Weights of a small image classifier.
Model: 7M parameters, moe soft, num experts 16, patch size [2, 2].
Training: 11900 steps, batches of 384, held-out accuracy 94%.
Data: trained on retinal OCT scans (Kermany 2017), 98430 training examples, 46.4 epochs.
Rows from block 7 of a small image classifier, named by matrix and row number. Rows with one number within an expert belong to one neuron, the router's apart. Each number is 500 + 25 x the weight over its row's rms, rounded and kept within 0 to 999. All counts start at 0. Numbers have three digits each.
After each expert's rows are labels from the 100 images, of 14848, where the router gives the expert most weight on average: "peak at" is the part of the image that holds the peak; "top examples" is what is common among them. Only what is clearly more common there than usual is listed. The data: retinal OCT scans (Kermany 2017).
# router: slot weights (model.blocks.7.mlp.router.weight, 32x256), inputs 128-255
# up: expert up (model.blocks.7.mlp.up, 16x256x256), inputs 128-255
# down: expert down (model.blocks.7.mlp.down, 16x256x256, transposed), outputs 128-255

# expert 15
router.30:518461503465497503465502463458481532487514481471481478523497541505496489510516486509496484516517492511512527529529484461488534487505526470502504498467564517521470491539491482460517494497500531473494522483468483461478476505542520471458519458499562506531498489488491461530528513528502551532516536517468478487515503512484462527459539518525459481528514487531502468462460519479525523515469
router.31:511479523474492519473499509465487544504529471459492482536518527491515489502487477557491496488504477508505504513525491478494540521500535472507504502488527491498466503519535464442502487493515522493463503475461458470482493496510494480476494466507534507489512494458489453511523524511498539499534527511486462486480469504489511503455529535493495496520504482502508514431478518475532501515478
up.0:521504496495543483480543540514505509544511505522516529509501511491476524487486487514489477524502480516470528539515489529504493495485460466524474461520460541498500469481500569500484500498523535491538484497495476458456500534522484522537503479516495570517461494537566519493508521558482498542516515512501536466535501502452516487483488472500516519487499526474504502522475507484537486465525
down.0:508474509503503497540593519447462477480522474488467502524501512481456506471507526516524497489487515499464499484522483501502518474485452486485505504474486503516503523512489464541516497531471503526503522503507527511470477470489484499483474476495482481484494489511497527506503554507525567488531517484472506421471522481481501487463512533508472489526511541460511509510502505437510496530519
up.1:465491505484488495481513527533538517453504529537537519541494500475508527515524484489518500485484467489496471528502485528520489503496466438484489523509441473515502475501466514494494505496468474494527479502517546489506487536492534501506483564539483476510504487482514534504472496473499460462494530503480504554512522471537512475521519463493546464527519516535486535515520521488475512502491
down.1:496497468484486514488523485510506460523488532485475515509444462474482473481496509509501516484507494443470476477507531511504493510526577491503508507496531492489511524531510515519511492486458486509515494469486533519522511490515484515489514491527492516527525440523495508526469473473498506516521500519504517548476499520510509482454515486481548472460498477519524498565536479533463507421531
up.2:517509486514503461458491480489483484504517481544485550494488524468502524511540495459491522506509511487494522488554529488512488503405489445481529505474479525516527516484469565494534486495520505520470503516499526507507476485441519520552506477461502499494484548509523475520494485512509485520499453454482487535541523473530492498465483497482463509527521526469524532507476481493502490463540
down.2:497523491528492500446499497470589517545494486449486533522474513499517472545494490468494456466514479471562496495501489443526479512493449490524538477471492495497482470509501463513573491483489448505487538492518455490514475472516532492485472478483451519491522476516530548511542478492496481503519522507527491559505493497511474507509466510502469503478458482504500497507468491474503480519544
up.3:508514481512468509476523539505503489520517478495503535486485512531482506484492509467472483489509481527458489521535504473512486532460471421472497469518483510517480511519528496488459525517480498495440538543507543474490512547547505486527498484485498483479524495473502489449518463489474425451501493506520542472497514533516488477490538466488563504495516514512498487538484479554493477508496
down.3:540501513479497515509522479525512508476479494525483516529493526481508491522520469481530488492533513500524502509506489545505515516515518555538481479493498515514466469506486549483508535484466438530516501483491480538528488492540455515521425453480535498453524511460493465518545540497503475532537504529513497482490482501497495497479555488502529502528529469524474496500486504476509475524502
up.4:502456490500477492514489469494514514450495505479501510503507492519504477527500538499521531547515483484539502508484506464474527492527500555489509508504487536520501513504522477505503501494523511478482477501494474482528491499514507489489473473499503562487514507495515516497487526516485525537541475546513497485514505493489460486481466471537440476431503512520504483492474509499508527505461
down.4:504527497519520476466567513495519497481499484510456518504476472495452493501502528508509474506410473521521496465512541488519525514519467463486488477501491503528461496519526477506539459528514499442476474528496462492533528499486526497481490491476465517491525484542454515502476477519520540480504488480475481516514513502505508465491463540524453495518502503463475478474471500455499495475459
peak at: bottom right
top examples: finding: normal

# expert 0
router.0:540521530495445481487502477504530470475506463554489516525477510439532475507487514510518510494524486555479486514554530490501475481493485509490557547508520477503500514505531482498523517510509490460501548505487489526522486501527502512523540489460487486513450515471510492526515486498487481526492475477506474473492523500539494497540512515499453498516483527499494476512536482512503464508550
router.1:506512488545459495509492455493500509498493514544517491502468513460528474507475523528516557506522526520447489487517499516530466489544525554505526541508541453519486529562543486512559530508488515492516521517472509532533510503516497469497497507467468461531501557487473493519513498504486497535517479524534516471496520515521481502508487489484471485474504493512474450480545505517491500519484
up.0:519458515503495466471444470475481543494487515509471517474505518475511484484512490480483487531503476512504511514535525447517492513502470432491508469518481457534513491490538471557524487503486476494518518490529446504523505489472499507506493460487545480475515487500541497507513553478459502475508507484511501505454494505504505483504527511503533484553499483510528529524461496475489492481513
down.0:486537446489496520505462493520489475480515512488523474481449504513482483513511502481513482489491467462532496533511495463537492486483470461488510466522492521504491474497505527528511515484508550479501525485457430501470517481458449500500473513497505534508495510495498479492472436495542532447498474524503503528503482559505512455504512514486476518460437448490443522501497486538510506486500
up.1:520533507508535513465478487525535496459533490427496460462477452505480506527556504506465488535491487443516509483407492517508497511473512480507486497517505506485509504500488489496474500489497489518491479517526510502492499513506527471530511502551535542501508479516495514450520506505482484533539526512479499439512503508482494535485464490493443480503479466553520489499490521484503550487488
down.1:511527509539471533467500497475484530464522500484488496488502491506437501537519499506539481523498511498528521522476449540536541505516461521526498503553503476516499512492501494502532494472479494476519544501512483491478477495475465444512510493503471559481463517513517501507528495460489509456472486488467515511526520515519500472543504501512466527520498513467505467479556521492488467488457
up.2:562504475516509522534490514511525481477471523501525503451493505513553481443516514523532525464525520514496474510537527520481502488462482485517500531555503500519503497540503477505478500507482490500529497541463496498517488491459520504532483531520554559475487498542502532505477518479497509529517512488544520476458497537490500482499476482487463525505507488477503476493528490488468512499490
down.2:480526445512482501497525497508533538499472481480512448469526467477479499496496541491519453454504511506560492468477482451466529499484537474497489478513518511527448513504487452477527483460501517496536500506440510476480506532457499525514506504461467497530485498531473480493482516509456490447489538499516511520513509477504498493491468514532449509544515518474480506457500514478527464509487
up.3:536491518473491504481505492468505535496521500471497461498495515491505514533469492496510514494501477504536472480464526509473483525561491515495465476493500515468501482506459500489498492520494447493532480490537489467436490506503487514452491539543519555501509494502490503492505529531507506504524511513487532586524500525500478543487458519492489493477482481583511484502484497447498492486509
down.3:511528457486515507484499495517495529507490498466481517455523518502494522494488535472515482502472501532517542509464487468465509509517459459559484521523492534518479510511472469503530537519514494537479546500505473476549516489494452479462507532456447543504494462521494497492463490496468511499486510526508491518503469522445494483500492539559504517541461491518497502452493507475505505504484
up.4:545529484500517500489490530486514530487497514485505462457490497504487477493542500520480481512509528468503452518436477505466522515499480503512520495486472473467495506504507497463524489473512520525504509497506511478476553484502473513507474499556500528451538511477522483456490553506535518479508476528481529551478499501471449500498489483485547478505515516533536489461493522449471530508527
down.4:505448500492494471505524504465443544525507484494427483521532492513513503527502491510516479506480540534489521507440516509528540510524515504512480476527483509492526529455476531548468531498522511517515517474479469476487464512504467520500500519500506500507520520502522465476501510436473490504483472519517494437476494462492493549502531493515525518567527510447453507497537523483515470516470
peak at: middle right
top examples: finding: drusen

# expert 7
router.14:495500488506454510544489474492502509524511529464503486502502529539504478479461485520495509484479484508528492505495495488477509523464537511507521515507528458498464541538525478524499493489500501507489501485495483542539507480493536456533521501518520477486521509501448509479494493461515540541544555488519515478463470487500504544458533499455453511522463481549505481470544505479494509485506
router.15:536499481565460514528484498490533515469510494488502504496488537491499490472482481465517497489501514536505505509525509471505529488472537495471508533535518445538471539537518480508514475479522465503487469523489498543529534453459550464545507480476511471496523515493477500482489483484522558532562532507502506514489502507513492526497531447479489483519458503521486475474523511488514474476516
up.0:544515505477501485518481490511458496567465522491527490467515456541508513473473496488490487525492502501515476497480495492532530469458505539525517552503531510529520552507549466561501525504499475503514496462486460517530503523462491504522478485539467542489499523534489506457495505504481541541481510471512502469476539481455499500472471511485501526451512498486470475489513494486498528524487
down.0:484503512497516503517544490515484508489478471471509497495550483484532511467470506523509455498469505512478499478474512483488511476496542500465533505533501501466501516514490476461514450516487454507509448445552510477503513478484509502473556528493480460496533480547430516502508526506484463491497501483477528473475513455486525528481512529520494466498598549528481503501506505467480512497525
up.1:461477514516535489517515505519501464478476509483512468503504492512447511526537493508512504484502496451469503502477485500532513474471498531534516434495472466509481462498480482519523512488520451564515468528577519519492532530502483511489504499490496453512497499547518499516512502484512519486465460533498470496522508501481511516507474519511511470458551494482494505503473468534495517490537
down.1:528491500458522507477516529491528554477506438477473463498519504489545505493548512479518479465501517536520495488495498494477494522512477501542544518518491464556502488479511498518532522522548506515535491508473503496511543484530477498510513503463490513524503523460529522508478504529503512473509517491490507480524531554511487531529479488509488461519547503490487516433514528479498423506538
up.2:462477483491494502488488536497522492483502479556524472519457549455500515552506493479513514521533478469480485503512475496503498496538467451486523565501468503501476462511463560453493496558511486500505537487551476453483499527486495515441471477508512515528491500443538526506502492525472508527493500532523515528557507481478499526505512529512524506497518562481483493546483513472534539498457
down.2:487500514489470483474518479489516483486499493456489503539528480537514512523488498474536555490486463557506517500478530468465502537516525490505501520486495516500473559510470449497536555482494441480498474508486511525511535517487522507519494497484472512472461490521516486529502516511480510516496516503488525501516517482497511437498471508533486480479502532485545511463499496486440520535467
up.3:508490500482488499499515491455505460486467504473533475485509522538490500500511495555508507512484465468519490511469468512533493510515526477491478467516517490482543521530461495513492534495497490518474475494505503481487532489508470466480444519497478516473511490518488514516530511513496520427488461568489520498495536498497463464515483521488534531462511498472485458501496512490470518505473
down.3:509475529511498480450532479479520549477481451492465519468574477490534517480522505495489516520505507473453529517508511497445469494518550515522541515505487453497526482509525509447505525502528486505532504522477493501505482506540504512502511483520479484521492519522521508519521529514450491497542523497494486514518489466505521543486516500521486456529514479513524461476485534486445506495444
up.4:446477482505506535504541510487532473479488509534485483533520461496490518525508503511471512502514520524475481469483522500515502487492496539523504516502438492547478460491481557484533474487490491513501508491531517498466499494472495487493516525462515498516484512504526516518481511490486464484505494525503476532533522499544518482535465472477485489479506562489517517513514499529504501496510
down.4:496462496471506505498491517512514491482466510510499498518474490460511511525523485430527462529485487509519487454523519513491502505511503497472498514473550482515471514510483484531495461520488530498513488511479495547520481544504513495504507471494552511472470499464496490509457499515511475474511520481493513514505507543547490502519486535468495531443573482536456525514499514505532473494551
peak at: bottom right
top examples: finding: choroidal neovascularization

# expert 4
router.8:517476552462514498503467468497495500515490485482470489461514531518469498497529480530502516526509462491513451485497507489478513488488512517529514466516559497538515505496494507500522462486498496537479517440513428468494512501529457504534480491501552489463472515501540466533550516482537522491503523468453473552485518494531507512504522521451516506505490468494486472469467526445485486499517
router.9:493484549469498503487463454492501487521488533477489500517507519469505494512508481494516507511508496521517482479518471505495505484488550524519553427447563465517525501503502511496505453478500461526492519454498462481512490524536511496522516489474530500482473509504501500528476526504541521473485518469428486570502496489530519523515502496498515504506488482515477499469483544461461491490525
up.0:494474507505514494523531509514474484467491479496502490540488517506498487493513551528484514469510509489489480493491487524490479502513510549529540486519516528486493469546519467487463487488467508517510507507478522537527521538533487497550509534587477492522454511559532508569487515515501501500522461513490508496540524510488495501481436516473483494455515473514507448499517504492489526509465
down.0:500495527507529497484550488503473552510521402494467507512555520514521501483491489519493491476495537511486463508483488489490526515492466496495526515494484507530484459468530498509485469506497523512544505485567539507489505526517481502516476491497460499532483539473500502511534571496519491513515522520483543480503500476488482502508501471502517480530477499497502470483488574456502460544487
up.1:511498487480456497480488500483477532516474503473492505503486477457475524519455474515496503501500470493507490506520509499506502491499524418484520486465493442520485551501484484520503452521531494502495473514525478515510504514501503518477519482454511514506516501465492516478520480473503522456516532485479484552481494476550456467486524488460548468539503488523459520490526496479512497474495
down.1:493525444489505480511523504531505458471488546467520479498471498500496488509485496513474465533467452504525506504513509493541482479517509470498514492483497513470484528484497470509506520505468486478468474476538488498517516470526502494485472541504503532503537484507486499487469441509499463495496497493521498563490516520505489515474491494488495504411509473489502494495522469508515511500543
up.2:533562522485486481459497529533519532513511451496493506495525496492510528510514461485482484505521510512521499500501491487493487469440474438507501459477478512470506526472461495495459515494518479475506475542518528476472508554501543513532485463482518542477495490455493514514503508494516484491474533480478487507478495484507443515448531494519491494494483467514473533496499512540517475462517
down.2:504462470511519457525505501485498454499505528500516537532497519521513495466468505509462478519449528503502485453517484524517502465502499525497520492472506505461519533504488492491479494489486498476453489489491537514524514499488523481502478503477542546507512477544512493518507534493469500538477470507514503503469520492509485518474536462488529493454493517508504512507499457474460561482530
up.3:467487469500514486483537500498517468477513481510506517460514481484487522524490528507489506509518500541468525514513522504534476496508480475512478522515482483526512499474504519543522509504500494446482504511520477481467520501493496505503510504466494496511506475530501520477563463487484472480529455536525547482508511519488531472538525478517499484531493486482479530498490480584487460520537
down.3:472532487483508506500470523493541554516497475506488495447506498489514536515494525532507529488542480495512515474504483459507511544486463462492512507525503544533510478515477472504548498517485497490512538508507479499490528508479467489524484528498446506502469512537496529487503516500465504483474538510506492531523499516484515464497458504494468485548467482495470510493505521503485481500517
up.4:527493496521466503484525481479506504486484487493508495501482507506493472521473528494500513530503521485519508503485468489518520470508524533520523496481535506483484497540490481452510512496524517518509450506430549508487529542507517503522575523552473479502454523492523501534509493521480528474470460562506514518513517510481484472454469483486522474477535498482477487514520471534458524471444
down.4:478510490507488502483481490497486571509487449468542530458573520522532506480503497523481490435490540480514473509482498485522522503501443534456529521483508513510479500444501441502485480512507534504555505490555519481480509494526471495475515539531480494541489522468509513497526484497519516501505506502480477466490499498522487500512475474513512534479477500515470489488519564493530483535510
peak at: bottom right; bottom left
top examples: finding: normal

# expert 2
router.4:462477513483491477500488473515492459489501467559505533531494506455523478526514513480462516479513519538459489476525508479489469545528452507478526553485522502513516483509489523502537537517532568447438514500499507509547535525522491511478546488465494444501462505447522464508512495503464447487478478508556497441505529518523487470531487511497505475513488534495526465508516482512493486490530
router.5:482461507512504485499479472503497458484508476555511521538486523452516469510509521483461506471517512546460475478530510493454483536539448497489523548500517492530521489529505515497539537510505555452449526500488504512543532517522501498477554504462497444491474499450519474504506503519462467489488470509558472453509534514528474473524484482483517476508500538500547459520546481502513479510522
up.0:503482538518486499456508497506495507451507471497528517527506479473469525509522488510518507536521521505485513494498442455486491514482495430489491491450520523495503508527473509451477479504502496501484473493418502462466522482484486501487477467534515494472509485464529538529474546515500502482489502483493478470532487498493479505499509491486533509564523497501498515507510486477529511501504
down.0:486493505525472478537503461507476455506533541481488504500480500552555497498518509493479513505555515490457470497502489479551489509516490493498474497491495507460486564504498484498471511498535502483467497475517504498482471467516474537490493470500505480510487465534474493506493477499546508502474478495467507425454483474497497468475524515517485492463493502519518487529508450486565516491543
up.1:486552519476502498508539493514471504522526506516489515493496481503521543487476514462469474488518505508478494488507473548506490521524475507485491497483497581447510497491488500448486508487473503475479502506532539470511500517512510537482455524512479505522514481538507523490530494509520482522512487481515446496502493463501557492499483503494530523484519486481447548515485513519491498532518
down.1:492457499513476469514552496459496479529519500488473484528496477508487473485522521505524488499512544439536481489499522534508467491503500528497500500512524489505522553511527503511494513502513528476497503501530537527493507488517523506466473492486528538526478469480478484524495547505519506536461515504492493495485494505550513517497542487479545500480466477501549555534536494456456539491548
up.2:535512487516519510475495486495512501486561525474499444454509500486481524451511495460461501531490512485530521487486460543518510481517507498480480506480510492459491537531490445452462481516508501483506515484480509470457494473521537466468485498530501533501513519471453468523535530453519525474501535486494499477522460490496506534469502492509495528528503471538437532470469501486510484508507
down.2:523524487465451481485535464513511504497505498514487448517536476469522513486510488470507482497506482541508487485497482473468528501506519517489484530502469479489550533511469479449482521523513522530509510507494504501486521508541498484531523536471451484511518502455518463489501506456460533501496499458510507476479531509474506473503499520454503493489506478520530533500519530513534478517505
up.3:536501520522535483526453492483511462527504490481482514491482503502513506467518479491492531492472476490494485506459513520500492524464487489491505504538492475487485512489508470528495508513493548482590519532493485508503484510546499510545499532512526502461521527507509471475458540488497523498493462490457480485524461494510474465463455540512437516488488480564519481478541482439501530514453
down.3:476524533498523484493539550476514484486502454491482460523524529513497464470482561502452486506521484483521494486461475502529459462526521475477527523493510508473500467499488477505520520471482476479459492483456508481490526507470520441530518509518506516486469514465504498478498493522534485457498524503495474498528524534502443513497463475515475495514500493439505511488478539491525457464518
up.4:543550473502491546490496505519463534504553499457484495426501482541480479415505493533483495486486506474505507528522494514499489498486510474505486480504537489535495523541512471516506499511501473480512485517496483484492484485471510477502490503513506468492513495511511517473512488503508530491470556509492503483496479533529461534493541485461505518503469460507508471469523506484509501512494
down.4:498501510487524518493556500533540499514528434535454522522466480476472514507525481460479469494548477489506484469504496498496517505481534528535461469487473439494512504531495486483485495508491487467524466486453476537517449479475481523494498490524497483479526510470494502497483543488455517502475489490544477503517497521524469525503519481508528502509496483563499497521525507463485502492556
peak at: top right
top examples: finding: choroidal neovascularization

# expert 10
router.20:514498534525473500480463462479503513525481470471487527474507501485486504490535498475501510526502468498481455473530461501503536492499562505504497455518503484533533522468485492460523462489508455493442474461472449474486507469457483487518497485451516470515503522477554459481530517527527551476448470483467484529459512479528512487542517495492530504516496489462468503474495497486502471512539
router.21:513501509507446477485481459490486530524482499484488508493488505496516499499486483506492508479493483492485463495541475495505530522511535489479550456491500469498485498523502491442492454492521472520494522479493480479503513448522484469511530496469506484482535516448550471497496506500531520467475527484489444549508489516548506478539523496475556509517511474524480487477498509475473500475518
up.0:515438494539468488510546513496495503464495472499514498552480526494509495512489536501482499506515502467517512498458507490500465476473493528492534467530486504502499497531496494474485479506471462560527542491517516472556490502514486447523499507522515500491502537473552505547499512532511500532508467472494502513526503498506469508522455477525492466477510500523533440516513524482506555482424
down.0:500530536483510495503558490464499567487483493494491484467515460530468486505527499526490493484514482502512500519514496489525500540493505495509516517500524487529489476484477502491505555518470431500554511481572475512477508517533488463530466491462469507526491556495475482474504516523514478483521545471465513489517500536483491503475500477516482486479531447500487472484506531474531461503497
up.1:535539487501492475460483471543499509542521468479496557477501480467521472455508490526468464492491532515478442527507501466530475530493504462532475477492509462514510526531504458531489500509457480506502516557484548496505522508481526486488536490477517478504492467515528475475522503527519489507467518487480487502481482498493468479482504490524502527546476433508543564499541482512492484482551
down.1:511458507536515490509562509491540452521498509512483529498471498534495525488500466443514481526487519527502503507516502493524496514532516530492508513483479524438485528488498469444520506481489429471479483499463529543545474531496490536488471502476538499520484487468536501528503551476472507535517480465504470527494509497524497540504545521495539493478542528527547483518471494488452512533517
up.2:517441498510460521535510511502488499454517506472503484524469507498497478485450513520490511492503467451507541500524464502522515509469538491456513507516500471494452531532540496456525495481506516509480480469469482498483497510527464488531513509474481492507484481463456528537486512504494516485542497553510507518489474488521463397501484499471500507453503518506489470497496483495502551487404
down.2:495544470521451460483551481483497498460504500498502513463499470483509493495523527538492455484499475482580513501549516464501502478505534486504535471523531496499496487464502461487494522482451509461488490471508508501502536547480497490519464524509490519523491500516497525508510482500501514459488525500465480504496526460522522521526503505531488495488498522445513498493489521474482543479455
up.3:553528487516498491467506482519502528536524469482506565498487456472512476460490482485452475481492531512505451542505486475490472525516486473519486496476528464518512516524473440547495512507443464522498524569483536507498507496480522471485539489489510474488496479517493465500522514505493488508457510490500507518479477501485464518476533464489505535548459441521515522526536487529498453477574
down.3:491457494551495476514549496487518445500514516519486534496509495531491510483483470479503467508493519522501489493531482493537514475501512524525518542475486531452491516502494445465509501485475443486481480514490534524523478512489475523489469518496550469517495459487531504541499528484480500533503485480497482490480482515510499540485513524503537491461534527521526500505475485455449468527537
up.4:528565517512494501484533491521515498514501463540506513507495488526495518457492516527464480473481534479468458529506471500520509510493473486511493489485471459499482512494534478549425530508500491520542503539509527531514519485515481509541530495521547536453485491489531465497514475517512479539482512456531506443485490520460528478488499499516500530512465498486529518551507471521499489472517
down.4:536467576517522489487559520483535481463502492527501521511490525502484513482499492472522511525498525540486512528501496528489517543525491528502513498475478520520511506487475516466527506508501422504461474524462506527531494520501528535494464477490535504484462496491521510523541537490513514531525509487484502500508494496519476526516514513464508486536524516503545518497475511483424489557489
peak at: bottom right
top examples: finding: drusen

# expert 11
router.22:511518493470472533503495480484528501525510501554501519547490512472543473521472494466507534480489521548501482489558492523516517468497511520508539533502557493538485501503529505504554509494477520476525515464496485535521515485451540485507535502472494473518467544532480512519473488509502511541509506453549474475550509498509509545511534499482470481525500514503518495531528521509527482510510
router.23:491507523501465540556511494502508443503492530534499539506498514480504464531479531493517519515500507510485479475488519532516491475517527552537525533516518473501491475510561495524566515485476481480526538454536470543524503502492512523500528543484501475521493548527446513481505490459473517525529487485535493484519544495510530563494497533472440499484505505470534493506522498501496515484492
up.0:506532504497536446503489519466545484519479479515473503485514515502525487525543484496492505511489489513566480491504491494521518520526506514484470481492483525468521509508441527490482438481534506490426554467484493471509508504520465479529493489516491491473516471470542437494494517501491502470456505498478483550509509470488514538541505501532533528515466556481525514492479486475495462482522
down.0:516472465509490479486483512516491552526495467525508489518477500499488508547508479540476472506500514445502471513510517554514529507518485506517491498502487447486518506499506522508500485467503474495527505522530460501471501465453493493508567476512522487492497548491491474485465496521513498478499527493501512463524495503504488548518484543487490500531499460540490494488495544519523429459517
up.1:530536523467514475474468490473504477522462467448500463530474490492498515469526488507461516485490515499459487499508534483510483489530505460463505473553508522514489468487518455542462499512483511502468497507500476533517501484450487498492483471493500486477552509473545496527522499507515497463480524491513474565514497452492505440509525509471525485504477472510499502504525489489513509516470
down.1:555543479466510423515484440498511506511488532530530490517452444464506490517514524492522516533507502489482501513513478560497524484513503535504498474522488508518532471529472525572513514475519506483474530551506482504507488493531458510540462461469539506474515552452481495502498514492497462472497521501443502543517517509478487461518478496460496535469495465536488474488486488553482539509481
up.2:509495467538502487519493510525468508474494500415525452435486472522495532479515505498497507513525494415468520512430505495449471514507536514510502472562467500483496500518525448514448515518505453511506476534517507513507493481486502521501488493530501536486519510508521518478556508474497519526507494520498562457481506506497545504476482451469499462492512460529507512473506494509519531502488
down.2:501485490484522519488446474499566557507502431499524473516477485518513509505546498497549510526485522533498492524475499551526495508501476530540521493525503461488522500489488524487483516483523467498526505523481467534484482522505489518463473479526492520516521572493521464487551456502508522491515502491473510493515532511501481480538541496495501524498512506518476492436471520508472439533499
up.3:506517489513503525506485499489495497483507505520531488470511503506486456489508493488509527521447519475486454493522499523508508476481511516481484465455496497517510548541519516453550485501540484499502490479496524492496521493496497489524465495506480500467556520462474513480491481481497461506497540491503465497476499535513415509545513510497489531502505485493513450490491534471462526499474
down.3:483558510492494500505519522469534498498484518482488499503519492502512511500448556534451496462524454538505509484489479468475477526484509471468493484504533534512484511554449462529529503508493520502501466458481486479506506494504485481528520536493460463484488481507468523491487484539491497461513513538504498566490510519541503460489446478529472489538483502509469508511490516485549483520497
up.4:489539509491538494525468496490496539500496476534526518504506471504521531486468485476512498505494517490491465498539489494540503532513478478479479493470478559514489537407462519465464514516535505493510497523496533492505507503503500544498469495492477525472485496484527476517495503493501492509457526507507469464502484502538521499509510520514494476514474529501488594543512499510510497517509
down.4:496523490502503483521508473503488448520526554499479532489508473508503484512531439494533503509450489467487461502481492499513468524523517480493497490487495493508514502487510525486474519496499430498473457500490519503490511486481490493507442501518525465451519500487494516508448478511521523528486490478518500480478502575511506501516500535493523504462513447491504512472496495495525521472524
peak at: bottom centre; top left
top examples: finding: normal

# expert 8
router.16:502510499489545488495477497518460518510504463479504473521487532526496486500527473507500510476447489473491465513486463512492546522501480492502516430441541493491509515511501498476474449500497479523494519498536483503501509537550494515498518477522537464444487538470520474525483495492547518488488528474457433525503479494500468520494525529487488458502489450529498488493458486475478501462471
router.17:493504501516488506499473488516506507485485446489493480526477520495557489523524488495518567467470494505504443490513457526538521497474522488491518458450545466525492508526482506475474439493496465519506518492507481507489528486533522477554507491513510442481491522479521498519457504482581536490482536510460466570497466508520488514493505500511515445512511451483494488499523502488469509465480
up.0:549443490502510510502518526489496485469490467446504483485501531509495515493561528481511524509522460467497534504455474468516498558510509456490483500492497463508509500496540523421484486504478539540458500501486506468505512516531499526451496481487501473489500481463484525500484502484489491451504480551523489481532470487508521457493499484502527472517512505499488496501497485517509521481496
down.0:496531485500476499484546514520558567519488493534497471468514521478498488498475509520528517468467482511536514478484513450507513522504457493527495511494485498519478499474547472478534520494502501496549540500505497510519498524509481517498471513502449549554492508500508492495520484518478525471488550458532494547550504485489533510504487505546459495513464490505489510450488555505462488493502
up.1:473525493493512519485547548419509511458472541524510501456513515493503507486479523502476516498519529477553501515506498532519554474527499512470502491480503574465490471479513519468479436510534482498470508500477550515481500477534486509505429496492458523528518479480476556488475482481514484504472492502508495531491516491523480511519467525493496510479525512464469532487480509510495480493507
down.1:475462506525483527521466489505515462467514522491513494532491515501545485482541506487507538498482491533499489528451503526532486512501467520498467535506501509483481542509483486463490504513546477451449510487486494532498500488489467505540483492446541516484491486491520483464490481508513537506494477492510518499451508520485495484504514488498529507472472527490517499482520474526530485486521
up.2:480468455563542514511477452522499494463467492522447513478523499520481528489514504494515496543524500503494502541473529496489498487475450532507488478498483513494489493515524463517500508510532482495499487527502508490500492533471486538477539516457529505484526464500490482497517484501478510498501453499497493554484487486495534483528518478533457460527492508511514467531487495543514477478478
down.2:466530484471494491465500505485543548508522494480499494473505523518509496520520469496527516457542543457507482518479503481537523545510470491502497502526488500568478462476487459528526500504522500513552514528502495462494492530535478508563479514494479520522523523520527472525462481506526519475508498491473513529520474508514459524529464512503481494534491512488524540485551534515501504534435
up.3:535430495522477509512517515478510459473497550449491489495517527548485530510521519512515526512507484450507537501450496471500525510475507482447484493511540457490512508499558489454496508486478527542485462519500503492499524513509497515474476497544501518474480484481485556470511510498495533467516468542550500502540496510479517475510499504512496483486532549503489506474478479523517529467461
down.3:491549506496466489486528483522542545502478470501470473463534537472503456485493512523539507482477500505541504496475522451511496511494443500511496523503475521556508509469517457473543521491514464475515524478509484504491470552507468547505477499469443549513513517501523483488518500516493527477513575490485501480508473511510524499526489507511454495549482485485506501430487543507463434500487
up.4:484482492521541495508495452482517486481506470538465494516486469516536502508508508474516475503507481504516501491505507531491502520503501550529507494509512497553512482531492482564563482497515504471470451504502531517520467510489490456514528510498506492533461525547513422551483499499517477523492469521470485535492501550487499492494441519531475479462511490488507461482544476504509509501507
down.4:495502494513506505486572483529521536524509449498454463497530515510531486515524489483495516509549541467486496513497484532484521483494505507517493509526513466516507469461494514483444488497527496488543537518499511516494476497520450541487496475510506465518499549490507485517488537509490518518479539494488525487534444536507467522483493500504516512516523481507525499514523526468505491558467
peak at: bottom left
top examples: finding: choroidal neovascularization